{
  "loss": "softmax",
  "encoder_isotropic": false,
  "encoder_activation": "swiglu",
  "encoder_patch_size": [4, 4],
  "encoder_kernel_size": 5,
  "text_encoder_layers": 8,
  "text_encoder_norm": "layernorm",
  "text_encoder_positions": "rope",
  "lr": 0.018,
  "lr_schedule": "linear",
  "warmup_steps": 370,
  "weight_decay": 0.05,
  "adamw_weight_decay_other_params": 0
}
Rows from block 5 of the image encoder of a small contrastive image-text model, named by matrix and row number. Rows with one number belong to one neuron. Each number is 200 + 40 x the weight over its row's rms, rounded and kept within 0 to 999. All counts start at 0.
After each neuron's rows are labels from the 100 images, of 14848, where the neuron reaches its largest size: "responds to" is what is common among them; "colour at peak" is the nearest of a few named colours to the mean colour under the peak. Only what is clearly more common there than usual is listed. The data: photos with spoken descriptions (Open Images, Localized Narratives).
# gate: MLP gate (encoder.blocks.5.mlp.gate.weight, 480x160), inputs 0-159
# fc1: MLP up (encoder.blocks.5.mlp.fc1.weight, 480x160), inputs 0-159
# fc2: MLP down (encoder.blocks.5.mlp.fc2.weight, 160x480, transposed), outputs 0-159

gate.361,174,197,213,192,243,174,149,171,186,163,210,147,221,225,251,144,156,111,215,238,196,156,204,251,207,227,243,183,179,187,208,185,210,167,207,172,200,131,268,232,278,288,192,131,230,165,241,227,175,199,212,175,172,228,151,190,213,265,279,152,345,257,201,185,240,188,170,241,235,186,147,228,183,187,250,281,240,132,188,188,185,183,183,181,203,204,196,167,227,217,157,222,253,119,201,224,220,217,238,221,239,159,232,154,170,200,221,215,203,206,243,204,229,191,206,142,204,136,116,147,145,125,179,222,167,162,250,219,237,181,219,203,189,187,156,284,204,178,185,196,218,178,254,187,344,170,221,142,185,211,162,133,201,197,173,212,177,204,209,261
fc1.361,218,185,177,239,195,243,262,226,142,89,254,212,142,176,188,163,190,280,143,129,213,257,234,273,247,238,207,219,307,257,212,198,149,223,292,206,183,179,208,173,154,190,207,199,193,198,268,244,195,176,232,147,232,239,210,205,150,192,182,224,144,82,184,179,222,214,159,182,261,138,228,177,236,167,179,176,205,229,179,221,134,217,165,224,208,237,164,199,226,231,175,201,162,210,195,181,224,122,250,248,175,249,144,138,201,225,216,96,155,145,217,192,220,205,113,239,193,191,227,247,221,212,177,207,199,193,184,221,204,215,208,215,131,266,155,150,144,233,143,282,208,210,213,198,129,242,203,219,244,225,227,231,143,176,190,211,216,216,203,223
fc2.361,201,161,212,169,191,228,116,181,206,218,193,214,262,221,199,228,276,192,176,177,163,231,115,190,166,242,186,195,195,172,189,238,204,227,176,185,204,195,246,256,201,163,188,165,215,146,186,219,216,197,136,216,163,112,117,230,178,177,212,172,214,199,146,191,162,234,163,153,271,244,218,81,212,161,220,246,213,252,139,197,237,195,204,199,259,204,234,246,200,201,211,190,158,222,202,251,245,182,154,177,189,163,187,121,245,141,184,250,202,250,215,288,205,260,216,217,263,232,126,229,218,172,209,218,202,230,151,193,232,235,224,160,169,243,209,265,129,129,93,248,228,153,200,153,148,244,257,195,150,168,221,178,199,268,191,260,278,140,172,157
responds to: text has "person"; text has "holding"
colour at peak: black

gate.137,121,228,163,212,204,207,256,166,202,216,192,235,239,237,198,228,218,213,268,129,195,196,201,253,134,227,262,160,204,164,118,199,240,229,212,139,182,238,222,195,173,194,208,136,177,198,233,197,232,172,273,170,201,178,260,221,185,221,203,223,125,219,162,261,182,221,173,219,255,164,233,140,224,227,190,119,216,237,148,148,194,213,181,241,343,154,205,263,150,57,208,246,149,203,144,180,223,210,271,215,184,191,239,233,203,166,168,279,254,223,145,140,245,173,246,165,177,213,189,229,125,159,205,160,213,204,212,169,228,177,182,229,133,213,158,247,204,134,227,181,237,173,225,259,229,184,166,221,196,244,226,161,144,224,194,185,196,208,192,164
fc1.137,103,246,220,199,201,233,256,163,238,157,144,188,215,244,181,177,125,164,234,207,264,166,263,222,191,139,210,168,218,145,218,226,217,266,142,139,172,212,189,164,187,202,222,189,195,155,155,225,151,230,209,269,195,200,212,82,260,262,201,177,192,186,105,234,176,237,187,200,277,256,204,179,223,176,267,203,192,225,163,79,213,254,222,301,220,218,218,160,180,112,215,237,201,175,149,214,254,228,163,228,193,204,244,216,190,212,210,265,218,258,144,167,235,194,207,155,186,231,156,209,196,247,170,194,208,237,213,198,203,157,194,229,153,208,174,300,242,175,158,237,230,134,235,247,228,190,208,214,155,216,190,173,206,198,139,231,198,191,192,114
fc2.137,160,223,209,265,197,218,202,193,196,135,200,138,217,169,183,140,162,299,147,143,166,240,168,225,215,234,135,248,124,107,221,239,243,193,170,245,199,169,179,217,200,233,190,178,188,137,216,230,193,252,218,200,280,203,216,234,139,186,167,274,181,231,221,162,156,176,196,215,217,197,177,205,220,172,211,167,242,232,199,292,272,189,160,226,188,227,198,243,202,186,192,201,211,153,231,182,148,175,155,236,112,183,233,207,214,338,168,196,212,187,161,66,200,260,187,313,135,223,252,183,191,238,193,226,177,197,228,184,200,165,226,181,203,270,221,156,217,181,252,205,244,157,204,202,206,226,184,211,146,132,238,238,226,247,175,186,157,224,172,169
responds to: text has "sky"; text has "trees"; text has "clouds"; text has "buildings"
colour at peak: white

gate.236,187,166,190,219,151,209,226,248,196,221,173,155,212,196,222,239,254,166,169,160,133,184,213,194,216,234,173,143,241,95,209,168,217,204,143,132,185,222,169,199,238,143,192,145,242,274,256,180,247,167,181,154,258,234,232,250,184,197,204,197,126,218,209,219,230,216,227,220,203,172,202,174,176,227,274,167,240,171,252,155,169,159,195,239,269,256,145,210,198,243,155,193,222,204,186,250,152,214,262,218,188,181,94,157,287,111,173,181,290,216,157,243,163,200,216,156,195,195,208,237,181,215,235,183,176,188,154,175,141,289,175,185,193,230,228,177,183,205,159,211,232,270,296,217,228,160,202,220,117,247,262,274,155,182,240,144,193,157,228,189
fc1.236,178,175,209,154,115,161,177,192,159,187,194,250,272,203,209,237,281,206,141,210,191,161,141,111,186,231,192,244,214,110,176,229,148,201,215,219,208,243,152,162,196,210,214,163,124,251,156,207,235,183,204,159,192,176,196,225,258,171,176,285,161,174,207,212,183,182,170,249,176,225,192,145,193,208,268,268,202,222,273,121,209,229,184,213,268,181,256,281,175,229,241,225,212,237,186,187,179,133,222,242,217,168,191,213,177,155,237,300,260,214,181,262,200,192,217,166,211,238,151,254,188,64,229,196,211,178,198,163,155,222,224,247,157,204,194,210,261,156,160,188,238,274,214,200,190,154,186,194,241,129,248,235,215,176,224,196,211,143,238,138
fc2.236,262,224,196,229,184,206,140,223,165,225,244,152,257,246,235,184,210,173,203,211,289,161,226,168,213,114,177,212,177,250,204,214,166,151,217,175,213,253,207,233,207,206,178,180,225,239,249,199,259,112,159,218,172,234,213,179,142,180,145,192,218,206,161,181,249,182,150,105,162,238,179,127,191,202,170,139,194,255,207,271,283,272,171,181,187,237,201,173,163,150,187,158,277,203,236,151,221,147,169,221,141,208,205,159,217,172,124,195,245,176,183,262,159,181,155,271,158,120,160,283,173,175,240,236,194,211,144,131,204,160,206,207,197,242,207,134,272,227,167,174,252,146,264,218,261,198,205,145,174,190,160,198,173,212,241,197,211,251,187,251
responds to: text has "sky"; text has "trees"; text has "buildings"; text has "building"
colour at peak: grey

gate.422,177,157,209,206,176,173,222,158,218,138,226,237,251,176,238,236,162,236,228,197,224,150,228,191,199,171,232,198,241,230,195,224,191,216,215,180,218,147,211,221,193,251,157,247,241,163,179,190,249,221,199,189,196,208,167,228,142,212,198,176,250,206,210,228,260,248,110,145,167,212,218,179,236,221,243,228,221,193,178,197,165,206,171,196,215,195,246,238,181,131,237,75,296,263,129,324,202,251,181,119,196,239,221,219,208,143,222,203,241,219,227,224,104,206,222,205,217,238,215,177,247,154,232,144,173,180,160,204,147,189,210,222,300,201,190,242,80,198,168,227,162,284,210,188,203,135,122,195,203,171,136,196,190,108,185,162,220,229,154,212
fc1.422,145,204,199,194,289,173,160,229,170,196,196,174,169,183,221,278,219,226,271,187,191,241,195,269,209,260,138,246,208,231,198,158,230,279,195,199,232,180,199,182,162,178,220,155,211,162,145,191,187,163,168,206,162,194,211,238,182,162,223,196,164,217,207,188,193,296,202,205,185,188,232,177,251,143,165,209,238,206,209,227,161,264,185,163,183,154,191,162,191,198,211,262,227,208,268,181,120,184,218,184,204,213,232,212,191,274,248,184,186,83,200,325,250,203,202,102,256,183,198,208,194,189,166,151,176,196,173,175,205,276,195,93,165,189,215,162,267,145,217,182,317,130,192,198,191,219,262,158,235,132,209,173,214,223,230,153,181,269,251,207
fc2.422,255,123,230,134,256,208,245,164,209,190,165,216,211,218,222,232,238,211,221,127,248,169,277,234,178,170,190,128,282,197,211,193,148,174,213,227,199,222,272,199,182,242,294,117,199,196,171,235,214,190,265,213,222,186,216,173,239,208,208,128,159,187,244,169,150,196,231,219,150,210,257,147,236,271,187,170,170,152,185,257,223,210,214,181,233,166,201,193,261,217,161,172,186,188,119,189,151,195,161,156,262,284,178,194,219,294,176,231,244,228,199,224,229,126,163,236,207,176,206,194,192,214,211,245,190,242,161,200,174,194,117,302,253,140,94,212,189,167,202,205,154,229,219,233,142,197,150,147,237,220,207,231,151,183,223,205,269,185,210,162
responds to: text has "text"; text has "written"
colour at peak: white

gate.461,200,179,153,195,193,183,162,225,232,185,183,255,131,228,168,151,147,174,175,215,147,256,171,148,247,221,286,227,178,101,208,189,135,86,215,171,219,173,247,214,235,231,252,230,204,186,203,189,160,130,169,228,234,190,173,215,178,175,139,142,153,190,211,240,215,159,281,284,175,195,182,155,268,179,190,252,230,226,239,234,194,231,238,261,186,161,238,183,199,272,199,244,148,221,148,232,171,196,163,187,202,206,232,144,172,149,221,154,207,210,239,210,177,255,201,198,191,178,232,177,230,204,137,258,244,243,309,162,163,188,253,212,234,190,155,153,227,152,151,147,250,199,254,207,193,185,251,124,246,268,245,244,191,136,198,191,262,195,233,205
fc1.461,161,171,164,206,158,302,229,137,147,125,240,183,136,135,217,164,182,174,214,203,175,195,176,206,184,165,216,281,271,169,187,223,197,172,240,285,188,182,165,187,128,178,215,171,220,195,228,236,185,220,174,250,241,189,172,145,209,142,189,283,188,196,223,205,200,207,199,191,196,213,213,213,252,110,206,217,192,219,173,156,161,242,228,257,318,248,179,224,215,275,149,241,205,112,154,129,176,262,228,244,233,182,201,168,229,225,218,191,160,234,161,222,94,264,273,136,168,216,203,222,290,191,209,214,159,194,269,226,218,188,172,195,163,144,208,234,216,256,200,122,271,205,199,200,166,230,162,164,195,230,169,223,193,185,209,172,195,234,240,228
fc2.461,200,217,187,195,170,172,166,245,188,252,158,236,234,178,214,234,220,225,156,161,190,219,196,227,221,212,251,230,214,202,164,192,225,190,268,215,206,192,195,205,199,142,264,212,315,216,200,208,229,205,185,193,164,224,136,219,149,200,277,157,150,187,195,206,210,212,239,203,203,227,235,157,175,215,161,178,236,296,259,235,241,309,102,163,159,196,190,61,155,256,147,167,233,216,292,197,187,182,224,182,211,184,254,221,192,131,239,174,239,222,136,216,105,236,235,221,189,146,129,133,177,219,144,106,222,252,151,212,159,203,182,173,229,153,203,217,187,196,182,179,286,145,209,245,199,233,202,158,209,178,216,254,191,200,191,254,163,248,190,217
responds to: text has "trees"; text has "sky"; text has "buildings"; text has "people"
colour at peak: grey

gate.62,166,175,227,277,174,253,240,256,151,149,196,177,172,164,183,155,203,227,157,180,244,189,209,219,144,252,198,197,187,177,167,276,221,176,175,170,218,167,140,132,180,225,166,146,177,141,149,173,183,194,209,199,186,192,145,170,291,222,216,183,186,274,173,215,215,221,179,151,258,264,245,178,197,201,151,181,213,221,203,178,270,181,219,269,247,149,116,316,195,148,167,220,131,286,171,170,232,180,244,156,183,194,242,183,216,168,224,215,194,206,269,222,219,189,270,233,230,207,223,209,172,229,163,180,197,239,196,156,219,126,134,158,238,267,248,181,188,153,165,209,251,114,190,286,179,212,253,203,202,182,187,253,227,190,311,230,237,191,207,175
fc1.62,221,146,187,206,243,178,101,193,150,257,253,125,269,229,230,177,207,178,223,228,258,158,238,144,227,200,116,182,175,183,149,164,168,166,213,199,199,156,243,213,205,203,180,277,260,177,246,166,186,205,235,176,224,180,298,177,198,169,210,196,173,221,202,143,162,188,184,192,164,204,163,213,217,199,222,271,130,196,243,280,202,170,202,220,151,280,190,143,166,279,263,124,247,201,253,205,164,213,144,263,253,164,208,149,221,217,235,127,188,173,176,266,161,208,122,231,173,142,193,233,233,181,243,176,151,201,191,243,199,179,235,255,169,221,202,217,218,189,228,120,259,254,260,130,175,215,197,177,227,167,188,192,148,202,226,250,174,227,275,230
fc2.62,188,216,282,200,168,234,245,237,229,295,183,262,297,195,206,127,143,183,241,224,196,242,154,247,248,190,153,211,221,224,194,135,130,159,246,145,199,205,138,149,221,228,191,207,242,244,151,213,237,171,206,152,196,216,192,212,243,249,198,106,205,191,155,204,256,216,233,176,138,251,159,206,197,204,194,260,194,145,186,158,204,204,189,160,198,293,191,217,233,199,143,171,209,236,139,201,194,202,233,160,222,202,261,236,243,199,256,192,176,240,210,278,150,218,121,249,279,274,148,146,205,224,195,252,178,257,214,210,183,250,230,197,157,203,223,172,163,197,200,122,175,184,121,149,155,121,181,199,238,187,215,204,152,221,258,187,156,189,204,144
responds to: text has "sky"; text has "trees"; text has "clouds"; text has "water"
colour at peak: pink

gate.472,173,174,168,203,183,219,143,175,256,222,183,242,192,248,156,199,265,255,195,226,200,214,219,170,228,196,178,240,131,141,148,189,257,203,185,168,132,210,203,241,198,231,238,231,204,231,228,225,218,247,248,188,189,136,116,175,213,281,149,195,159,225,121,213,199,217,139,168,157,153,214,198,209,292,214,165,196,266,166,140,210,198,210,222,233,271,193,239,240,180,213,325,137,183,156,155,111,206,211,236,221,239,152,194,132,208,174,170,263,253,142,241,184,240,281,175,195,213,215,209,172,239,230,187,192,198,176,224,203,204,170,194,191,145,168,211,129,232,110,282,220,188,207,232,210,265,240,231,220,136,182,145,190,210,181,151,160,150,262,243
fc1.472,191,249,228,200,217,300,286,200,101,160,226,196,184,209,192,234,135,241,225,244,169,147,215,222,213,227,163,183,182,178,247,213,152,219,192,158,201,182,212,110,154,217,197,241,231,216,233,212,205,96,194,211,170,199,219,216,184,168,231,277,217,234,229,183,201,255,147,186,269,271,236,211,148,150,135,169,128,164,218,196,117,226,177,210,190,175,184,264,205,220,231,115,171,211,181,210,217,176,200,144,183,175,205,216,287,159,192,174,218,226,213,193,225,189,164,226,253,212,224,204,190,137,204,273,202,281,240,216,142,233,162,183,210,190,186,202,186,182,288,218,232,243,162,188,248,150,268,173,196,161,88,118,152,193,209,221,169,270,233,165
fc2.472,206,281,190,159,281,276,142,186,183,293,244,253,197,159,210,291,190,198,232,136,209,243,288,243,221,185,222,194,202,220,286,250,205,207,197,187,194,204,190,199,205,201,178,213,202,219,175,225,207,235,141,226,180,211,156,186,206,181,185,219,191,238,162,227,204,132,168,173,144,189,204,236,215,222,226,105,143,220,185,161,241,187,225,233,205,162,185,244,194,233,251,152,155,171,141,244,192,150,198,243,127,204,187,143,263,240,204,177,226,274,164,194,177,200,121,204,188,209,249,246,140,208,211,243,192,252,177,228,266,199,224,157,255,177,223,179,78,159,231,217,137,162,166,160,256,232,125,193,126,150,181,203,204,214,255,225,173,170,230,123
responds to: text has "plants"; text has "grass"
colour at peak: grey

gate.410,187,216,193,258,261,146,97,203,217,228,171,294,196,164,195,164,230,247,186,158,246,157,230,261,258,220,256,207,198,210,171,191,171,191,230,153,283,204,190,161,213,156,161,234,159,166,184,251,182,249,259,204,223,190,198,210,280,144,191,144,202,282,207,174,150,217,232,217,212,196,229,221,206,189,210,267,147,229,150,132,175,183,210,165,188,260,240,249,154,172,225,194,220,158,196,85,251,187,210,143,177,194,164,197,156,172,91,210,256,215,161,234,114,170,290,253,183,287,213,196,198,221,174,286,134,198,161,239,130,210,186,171,190,211,196,132,227,233,196,231,193,192,221,143,202,206,254,182,198,188,246,200,228,244,206,196,205,209,178,161
fc1.410,170,167,156,196,181,189,265,273,166,218,220,327,255,151,230,193,145,192,181,133,224,203,265,146,270,196,186,210,163,186,140,223,208,171,202,255,202,280,241,192,173,212,230,159,265,265,164,164,257,120,221,195,187,237,226,229,181,212,149,220,201,207,232,199,199,167,180,199,149,199,160,242,184,246,204,213,147,190,212,244,179,185,181,234,226,273,224,239,186,222,182,146,253,256,240,220,271,197,165,152,230,159,256,248,124,106,183,180,169,140,197,193,163,201,203,233,145,206,202,141,209,240,224,213,154,161,172,178,225,270,184,185,319,161,211,214,185,200,148,133,153,183,162,189,198,190,266,254,173,197,214,205,232,183,160,257,108,201,209,184
fc2.410,185,145,154,194,233,194,217,195,184,196,138,239,191,251,167,179,192,195,177,110,301,198,192,178,114,228,142,199,276,199,101,185,209,189,183,212,218,129,148,209,167,197,196,189,260,234,206,195,211,196,212,220,155,184,180,172,156,195,173,73,233,236,223,239,208,218,301,218,221,212,152,218,188,239,187,196,199,184,217,184,295,218,274,207,223,297,205,186,186,260,154,90,252,156,213,198,298,112,237,212,118,191,203,192,179,218,87,168,210,213,261,201,178,169,234,206,194,234,181,195,179,209,206,245,261,179,248,190,218,207,184,208,154,220,202,159,157,148,177,207,179,223,223,249,206,251,130,192,174,244,181,184,184,184,212,229,228,215,179,203
responds to: text has "wearing"; text has "smiling"; text has "woman"; text has "shirt"
colour at peak: pink

gate.468,244,169,166,184,187,176,193,186,248,142,159,158,161,163,137,170,197,180,225,219,140,167,220,150,211,174,234,135,188,110,242,191,245,160,163,194,130,246,188,221,199,241,191,266,171,145,222,277,242,225,228,204,194,209,149,213,119,216,228,233,201,230,183,307,173,177,256,276,231,59,176,221,272,244,214,159,226,233,253,269,269,180,206,277,203,165,184,239,199,226,171,201,194,183,177,213,140,203,183,198,232,239,242,238,211,149,225,179,230,215,170,166,269,167,214,180,98,227,153,151,236,163,282,191,206,203,221,240,241,155,185,186,226,179,138,204,107,230,220,201,205,181,235,229,164,189,213,219,235,222,248,230,203,201,163,219,193,187,140,169
fc1.468,209,198,241,252,192,216,235,182,227,212,225,200,217,249,240,249,210,163,225,70,207,242,240,165,209,202,192,287,273,176,140,137,235,254,212,135,199,189,220,190,230,204,217,209,251,188,192,300,135,169,195,240,242,165,145,120,198,208,180,154,191,194,203,159,177,147,277,207,222,108,260,204,169,239,195,215,187,209,220,222,149,229,213,179,239,151,169,193,177,137,189,228,173,168,189,169,155,221,217,130,153,212,187,216,203,187,188,226,228,189,188,193,253,157,234,264,189,192,267,158,200,172,164,169,166,230,214,153,187,87,213,190,254,209,174,208,188,172,156,223,184,205,255,176,112,240,176,218,155,206,231,173,282,273,267,119,220,222,286,228
fc2.468,142,255,192,210,214,206,254,129,194,199,174,173,204,142,228,224,181,160,193,178,125,222,282,188,173,161,116,162,228,188,199,197,241,183,196,235,202,155,265,264,219,158,265,145,241,223,163,222,257,201,221,161,198,151,267,299,198,191,224,179,265,213,200,242,164,225,172,216,142,254,190,204,165,166,272,198,189,239,79,148,105,210,148,281,232,177,208,251,189,128,221,133,184,194,184,213,189,242,167,198,155,163,295,222,192,182,199,197,215,202,189,190,206,190,227,167,175,173,241,170,211,211,289,169,192,204,177,136,234,167,207,187,212,248,229,109,239,190,210,256,179,184,213,248,199,185,234,224,188,126,159,223,128,142,253,211,229,229,200,231
responds to: text has "trees"; text has "sky"; text has "water"
colour at peak: black

gate.455,176,218,189,218,314,173,224,144,176,302,208,179,131,201,219,212,203,190,216,152,158,231,186,203,219,209,75,303,200,277,173,208,217,208,130,197,194,222,215,203,184,166,180,163,232,177,221,260,223,223,149,213,214,234,156,236,216,111,175,211,203,79,181,165,235,280,150,251,232,166,183,182,200,241,239,266,211,234,169,158,181,190,209,240,147,186,255,166,229,237,163,200,281,232,243,242,125,127,190,199,194,196,261,199,183,227,140,228,214,201,207,179,218,120,160,218,157,194,212,239,185,216,232,211,183,189,225,130,200,272,261,233,198,209,172,216,222,170,181,179,223,198,160,208,232,194,179,200,91,231,207,192,153,194,264,173,197,154,177,241
fc1.455,236,167,183,187,271,216,249,198,237,254,176,172,239,230,189,261,199,248,176,165,212,155,176,197,184,230,186,172,203,167,212,276,148,197,152,178,178,264,197,182,218,117,158,195,144,234,195,198,241,225,149,235,197,198,162,219,229,111,264,220,206,161,222,130,140,266,178,164,221,230,118,154,267,161,149,190,197,161,204,207,275,231,202,178,112,203,183,246,198,212,258,226,279,281,216,120,190,150,274,191,215,218,207,176,220,247,221,232,175,124,193,159,178,251,132,233,179,259,206,230,174,240,161,231,200,166,244,239,215,145,159,173,123,171,231,182,240,190,189,165,205,257,229,266,226,159,214,214,238,226,192,164,202,236,199,206,125,254,197,109
fc2.455,207,276,263,282,217,182,250,184,232,236,146,210,246,199,225,173,180,194,157,248,215,181,192,204,244,214,204,176,199,277,237,224,157,227,138,201,202,200,138,231,176,236,223,166,234,194,160,126,148,174,198,180,188,235,302,177,161,191,153,181,176,121,231,306,226,189,174,161,161,203,173,192,247,160,223,219,237,221,201,253,199,206,127,266,204,230,215,200,192,248,204,162,217,189,192,218,224,192,142,213,167,148,182,323,168,180,204,236,161,147,166,204,214,199,162,223,136,238,236,210,159,135,157,205,193,165,213,107,176,129,185,244,113,165,198,203,208,333,213,178,213,194,239,199,235,224,192,249,118,200,204,201,164,153,242,211,185,276,182,234
responds to: text has "sitting"; text has "table"
colour at peak: black

gate.165,287,220,186,173,230,196,238,211,190,156,230,164,164,208,207,242,304,173,220,209,199,215,202,164,241,218,165,154,101,201,219,208,220,144,215,197,170,182,210,281,241,237,148,222,194,205,172,208,191,190,218,223,282,162,200,210,199,248,115,193,209,133,112,200,237,179,218,211,144,225,271,303,162,186,123,208,194,195,213,163,189,185,197,203,273,230,215,117,182,289,192,245,247,192,178,205,223,207,126,262,229,169,210,174,176,234,118,138,206,202,217,190,188,165,221,142,197,228,203,176,152,221,224,198,236,144,241,261,254,201,184,132,245,159,176,162,196,215,211,248,186,177,229,255,158,195,179,278,175,253,127,121,168,213,140,234,179,175,264,214
fc1.165,187,175,187,185,243,133,221,190,149,188,177,251,179,230,244,217,194,174,217,163,161,177,176,216,261,161,185,204,174,143,304,231,180,225,223,193,229,241,247,170,229,176,182,157,112,158,213,237,135,104,179,167,213,175,186,129,217,136,219,208,169,236,209,133,162,168,231,234,177,293,177,224,196,212,319,189,237,278,100,219,191,237,171,237,140,227,247,128,224,230,196,199,168,289,187,148,136,183,187,194,168,227,176,179,182,216,268,262,162,227,189,242,188,223,189,172,255,203,228,191,192,210,156,178,207,222,215,229,204,271,243,168,152,197,239,132,264,209,278,210,189,189,242,231,221,237,252,226,196,230,124,192,231,177,175,175,120,214,221,184
fc2.165,228,226,180,203,252,232,255,259,153,200,199,182,215,201,151,190,186,172,223,246,173,236,185,159,227,129,177,262,132,270,178,260,196,148,234,193,198,266,280,236,156,245,247,234,286,219,238,240,171,173,242,178,199,272,187,182,208,169,209,167,139,189,141,203,224,164,130,124,142,123,209,213,288,275,139,211,193,190,257,110,139,169,247,183,226,195,258,247,245,195,243,186,230,186,170,116,238,148,170,180,177,228,179,123,207,154,148,250,148,156,195,249,129,173,205,171,127,193,159,212,250,232,185,224,206,205,144,205,195,195,174,245,229,203,217,167,231,268,203,218,278,209,161,231,218,210,161,172,204,200,204,167,210,191,196,161,221,228,161,204
responds to: text has "trees"; text has "people"; text has "buildings"; text has "road"
colour at peak: grey

gate.342,232,222,214,205,170,227,254,230,182,165,195,155,161,134,193,259,181,166,188,219,158,185,108,207,249,232,286,232,156,140,234,210,226,271,176,155,208,163,221,221,318,201,90,200,236,202,181,227,187,205,218,193,276,205,217,255,137,198,198,227,224,201,167,167,171,213,200,230,179,177,181,226,165,145,245,210,173,195,183,185,230,135,194,201,234,153,194,140,68,167,147,228,255,203,173,192,165,163,285,174,125,196,175,215,225,195,238,194,230,250,205,138,206,223,118,204,217,266,232,225,237,227,89,263,194,190,199,216,191,225,138,186,240,232,162,218,146,179,239,214,180,254,204,189,191,183,146,252,253,163,180,236,220,196,185,232,254,273,181,199
fc1.342,226,226,248,195,136,196,205,161,155,227,194,166,169,227,227,281,188,224,211,230,246,150,143,216,238,212,229,234,216,226,241,198,210,167,202,212,256,214,233,219,262,196,48,198,225,144,220,252,149,221,221,220,194,205,164,213,175,201,191,250,206,257,157,79,142,202,168,174,219,146,255,203,217,175,239,208,226,187,201,138,189,226,238,206,249,195,154,188,140,177,290,192,162,177,192,197,174,241,197,198,221,162,152,209,179,137,276,240,202,205,243,62,169,260,131,190,204,178,191,235,195,171,138,229,158,216,181,237,238,150,118,169,253,195,223,206,143,211,168,264,195,217,198,218,223,149,168,183,191,173,168,242,234,181,233,184,274,286,230,229
fc2.342,180,171,185,179,208,245,153,199,189,109,199,182,165,141,207,221,219,199,205,216,258,289,217,172,244,189,146,157,185,210,219,163,167,165,103,146,201,213,259,193,248,199,121,210,213,255,187,170,226,192,255,218,258,232,218,174,236,219,214,294,199,133,211,204,176,233,175,216,230,254,220,262,190,168,157,199,211,195,194,195,207,156,211,116,194,224,187,192,171,288,188,183,192,144,231,159,296,210,247,149,248,206,227,175,172,122,192,177,193,279,240,203,204,239,214,169,214,119,133,250,242,203,182,221,265,185,180,174,135,199,130,150,128,149,157,236,243,168,240,196,219,176,206,246,224,164,203,227,151,257,233,173,252,265,161,246,178,145,242,272
responds to: text has "wearing"; text has "man"; text has "person"; text has "black"
colour at peak: black

gate.449,249,153,197,175,191,173,189,126,266,214,242,218,112,248,120,220,154,209,195,179,211,227,221,176,191,201,156,201,140,189,276,211,255,223,192,197,191,139,222,212,204,162,230,196,125,195,202,132,180,221,190,197,191,197,157,200,237,221,152,209,211,197,213,235,169,269,274,249,195,234,157,226,163,245,189,226,219,274,193,214,169,213,37,214,174,212,180,200,196,187,229,187,226,204,262,169,148,159,262,267,180,204,245,219,238,320,229,211,193,271,259,198,181,232,215,253,253,193,182,213,184,178,162,222,138,224,217,236,192,110,172,213,179,186,165,124,260,166,170,214,253,169,157,213,171,258,155,193,158,187,253,258,179,126,215,216,163,199,232,143
fc1.449,181,233,153,181,153,179,235,228,150,91,203,228,218,196,224,272,202,159,218,277,219,157,179,267,206,172,146,175,260,214,104,226,172,190,187,176,239,210,256,267,244,200,189,261,166,195,219,257,185,166,177,249,237,199,247,210,170,190,155,202,186,115,230,143,173,188,145,142,245,263,191,229,205,201,238,179,210,189,226,198,219,203,211,173,204,139,237,229,216,217,127,207,174,357,181,249,207,173,224,105,176,178,148,231,188,190,191,210,191,164,134,250,250,246,167,113,125,235,219,212,154,169,190,177,144,244,210,201,175,197,203,160,160,209,247,279,126,198,239,234,157,202,239,226,210,218,210,231,207,250,198,150,217,204,191,192,244,167,219,250
fc2.449,192,191,181,294,229,156,255,219,188,177,215,161,205,152,203,190,202,211,198,268,239,169,256,319,250,192,238,267,189,196,163,210,230,197,176,184,196,204,96,185,213,228,195,184,105,207,176,226,203,226,170,144,263,209,181,211,177,244,143,100,199,216,261,255,209,197,220,215,156,139,181,161,183,187,259,220,214,175,164,244,211,182,245,268,234,162,203,259,195,121,167,243,179,134,223,191,222,250,232,183,215,223,218,188,245,205,185,215,142,184,130,220,251,192,162,208,180,273,132,229,225,236,179,208,196,233,192,246,236,223,150,233,103,228,288,176,192,124,211,137,117,169,198,169,228,172,210,158,247,206,186,203,222,191,200,233,211,221,150,104
responds to: text has "trees"; text has "sky"; text has "buildings"
colour at peak: grey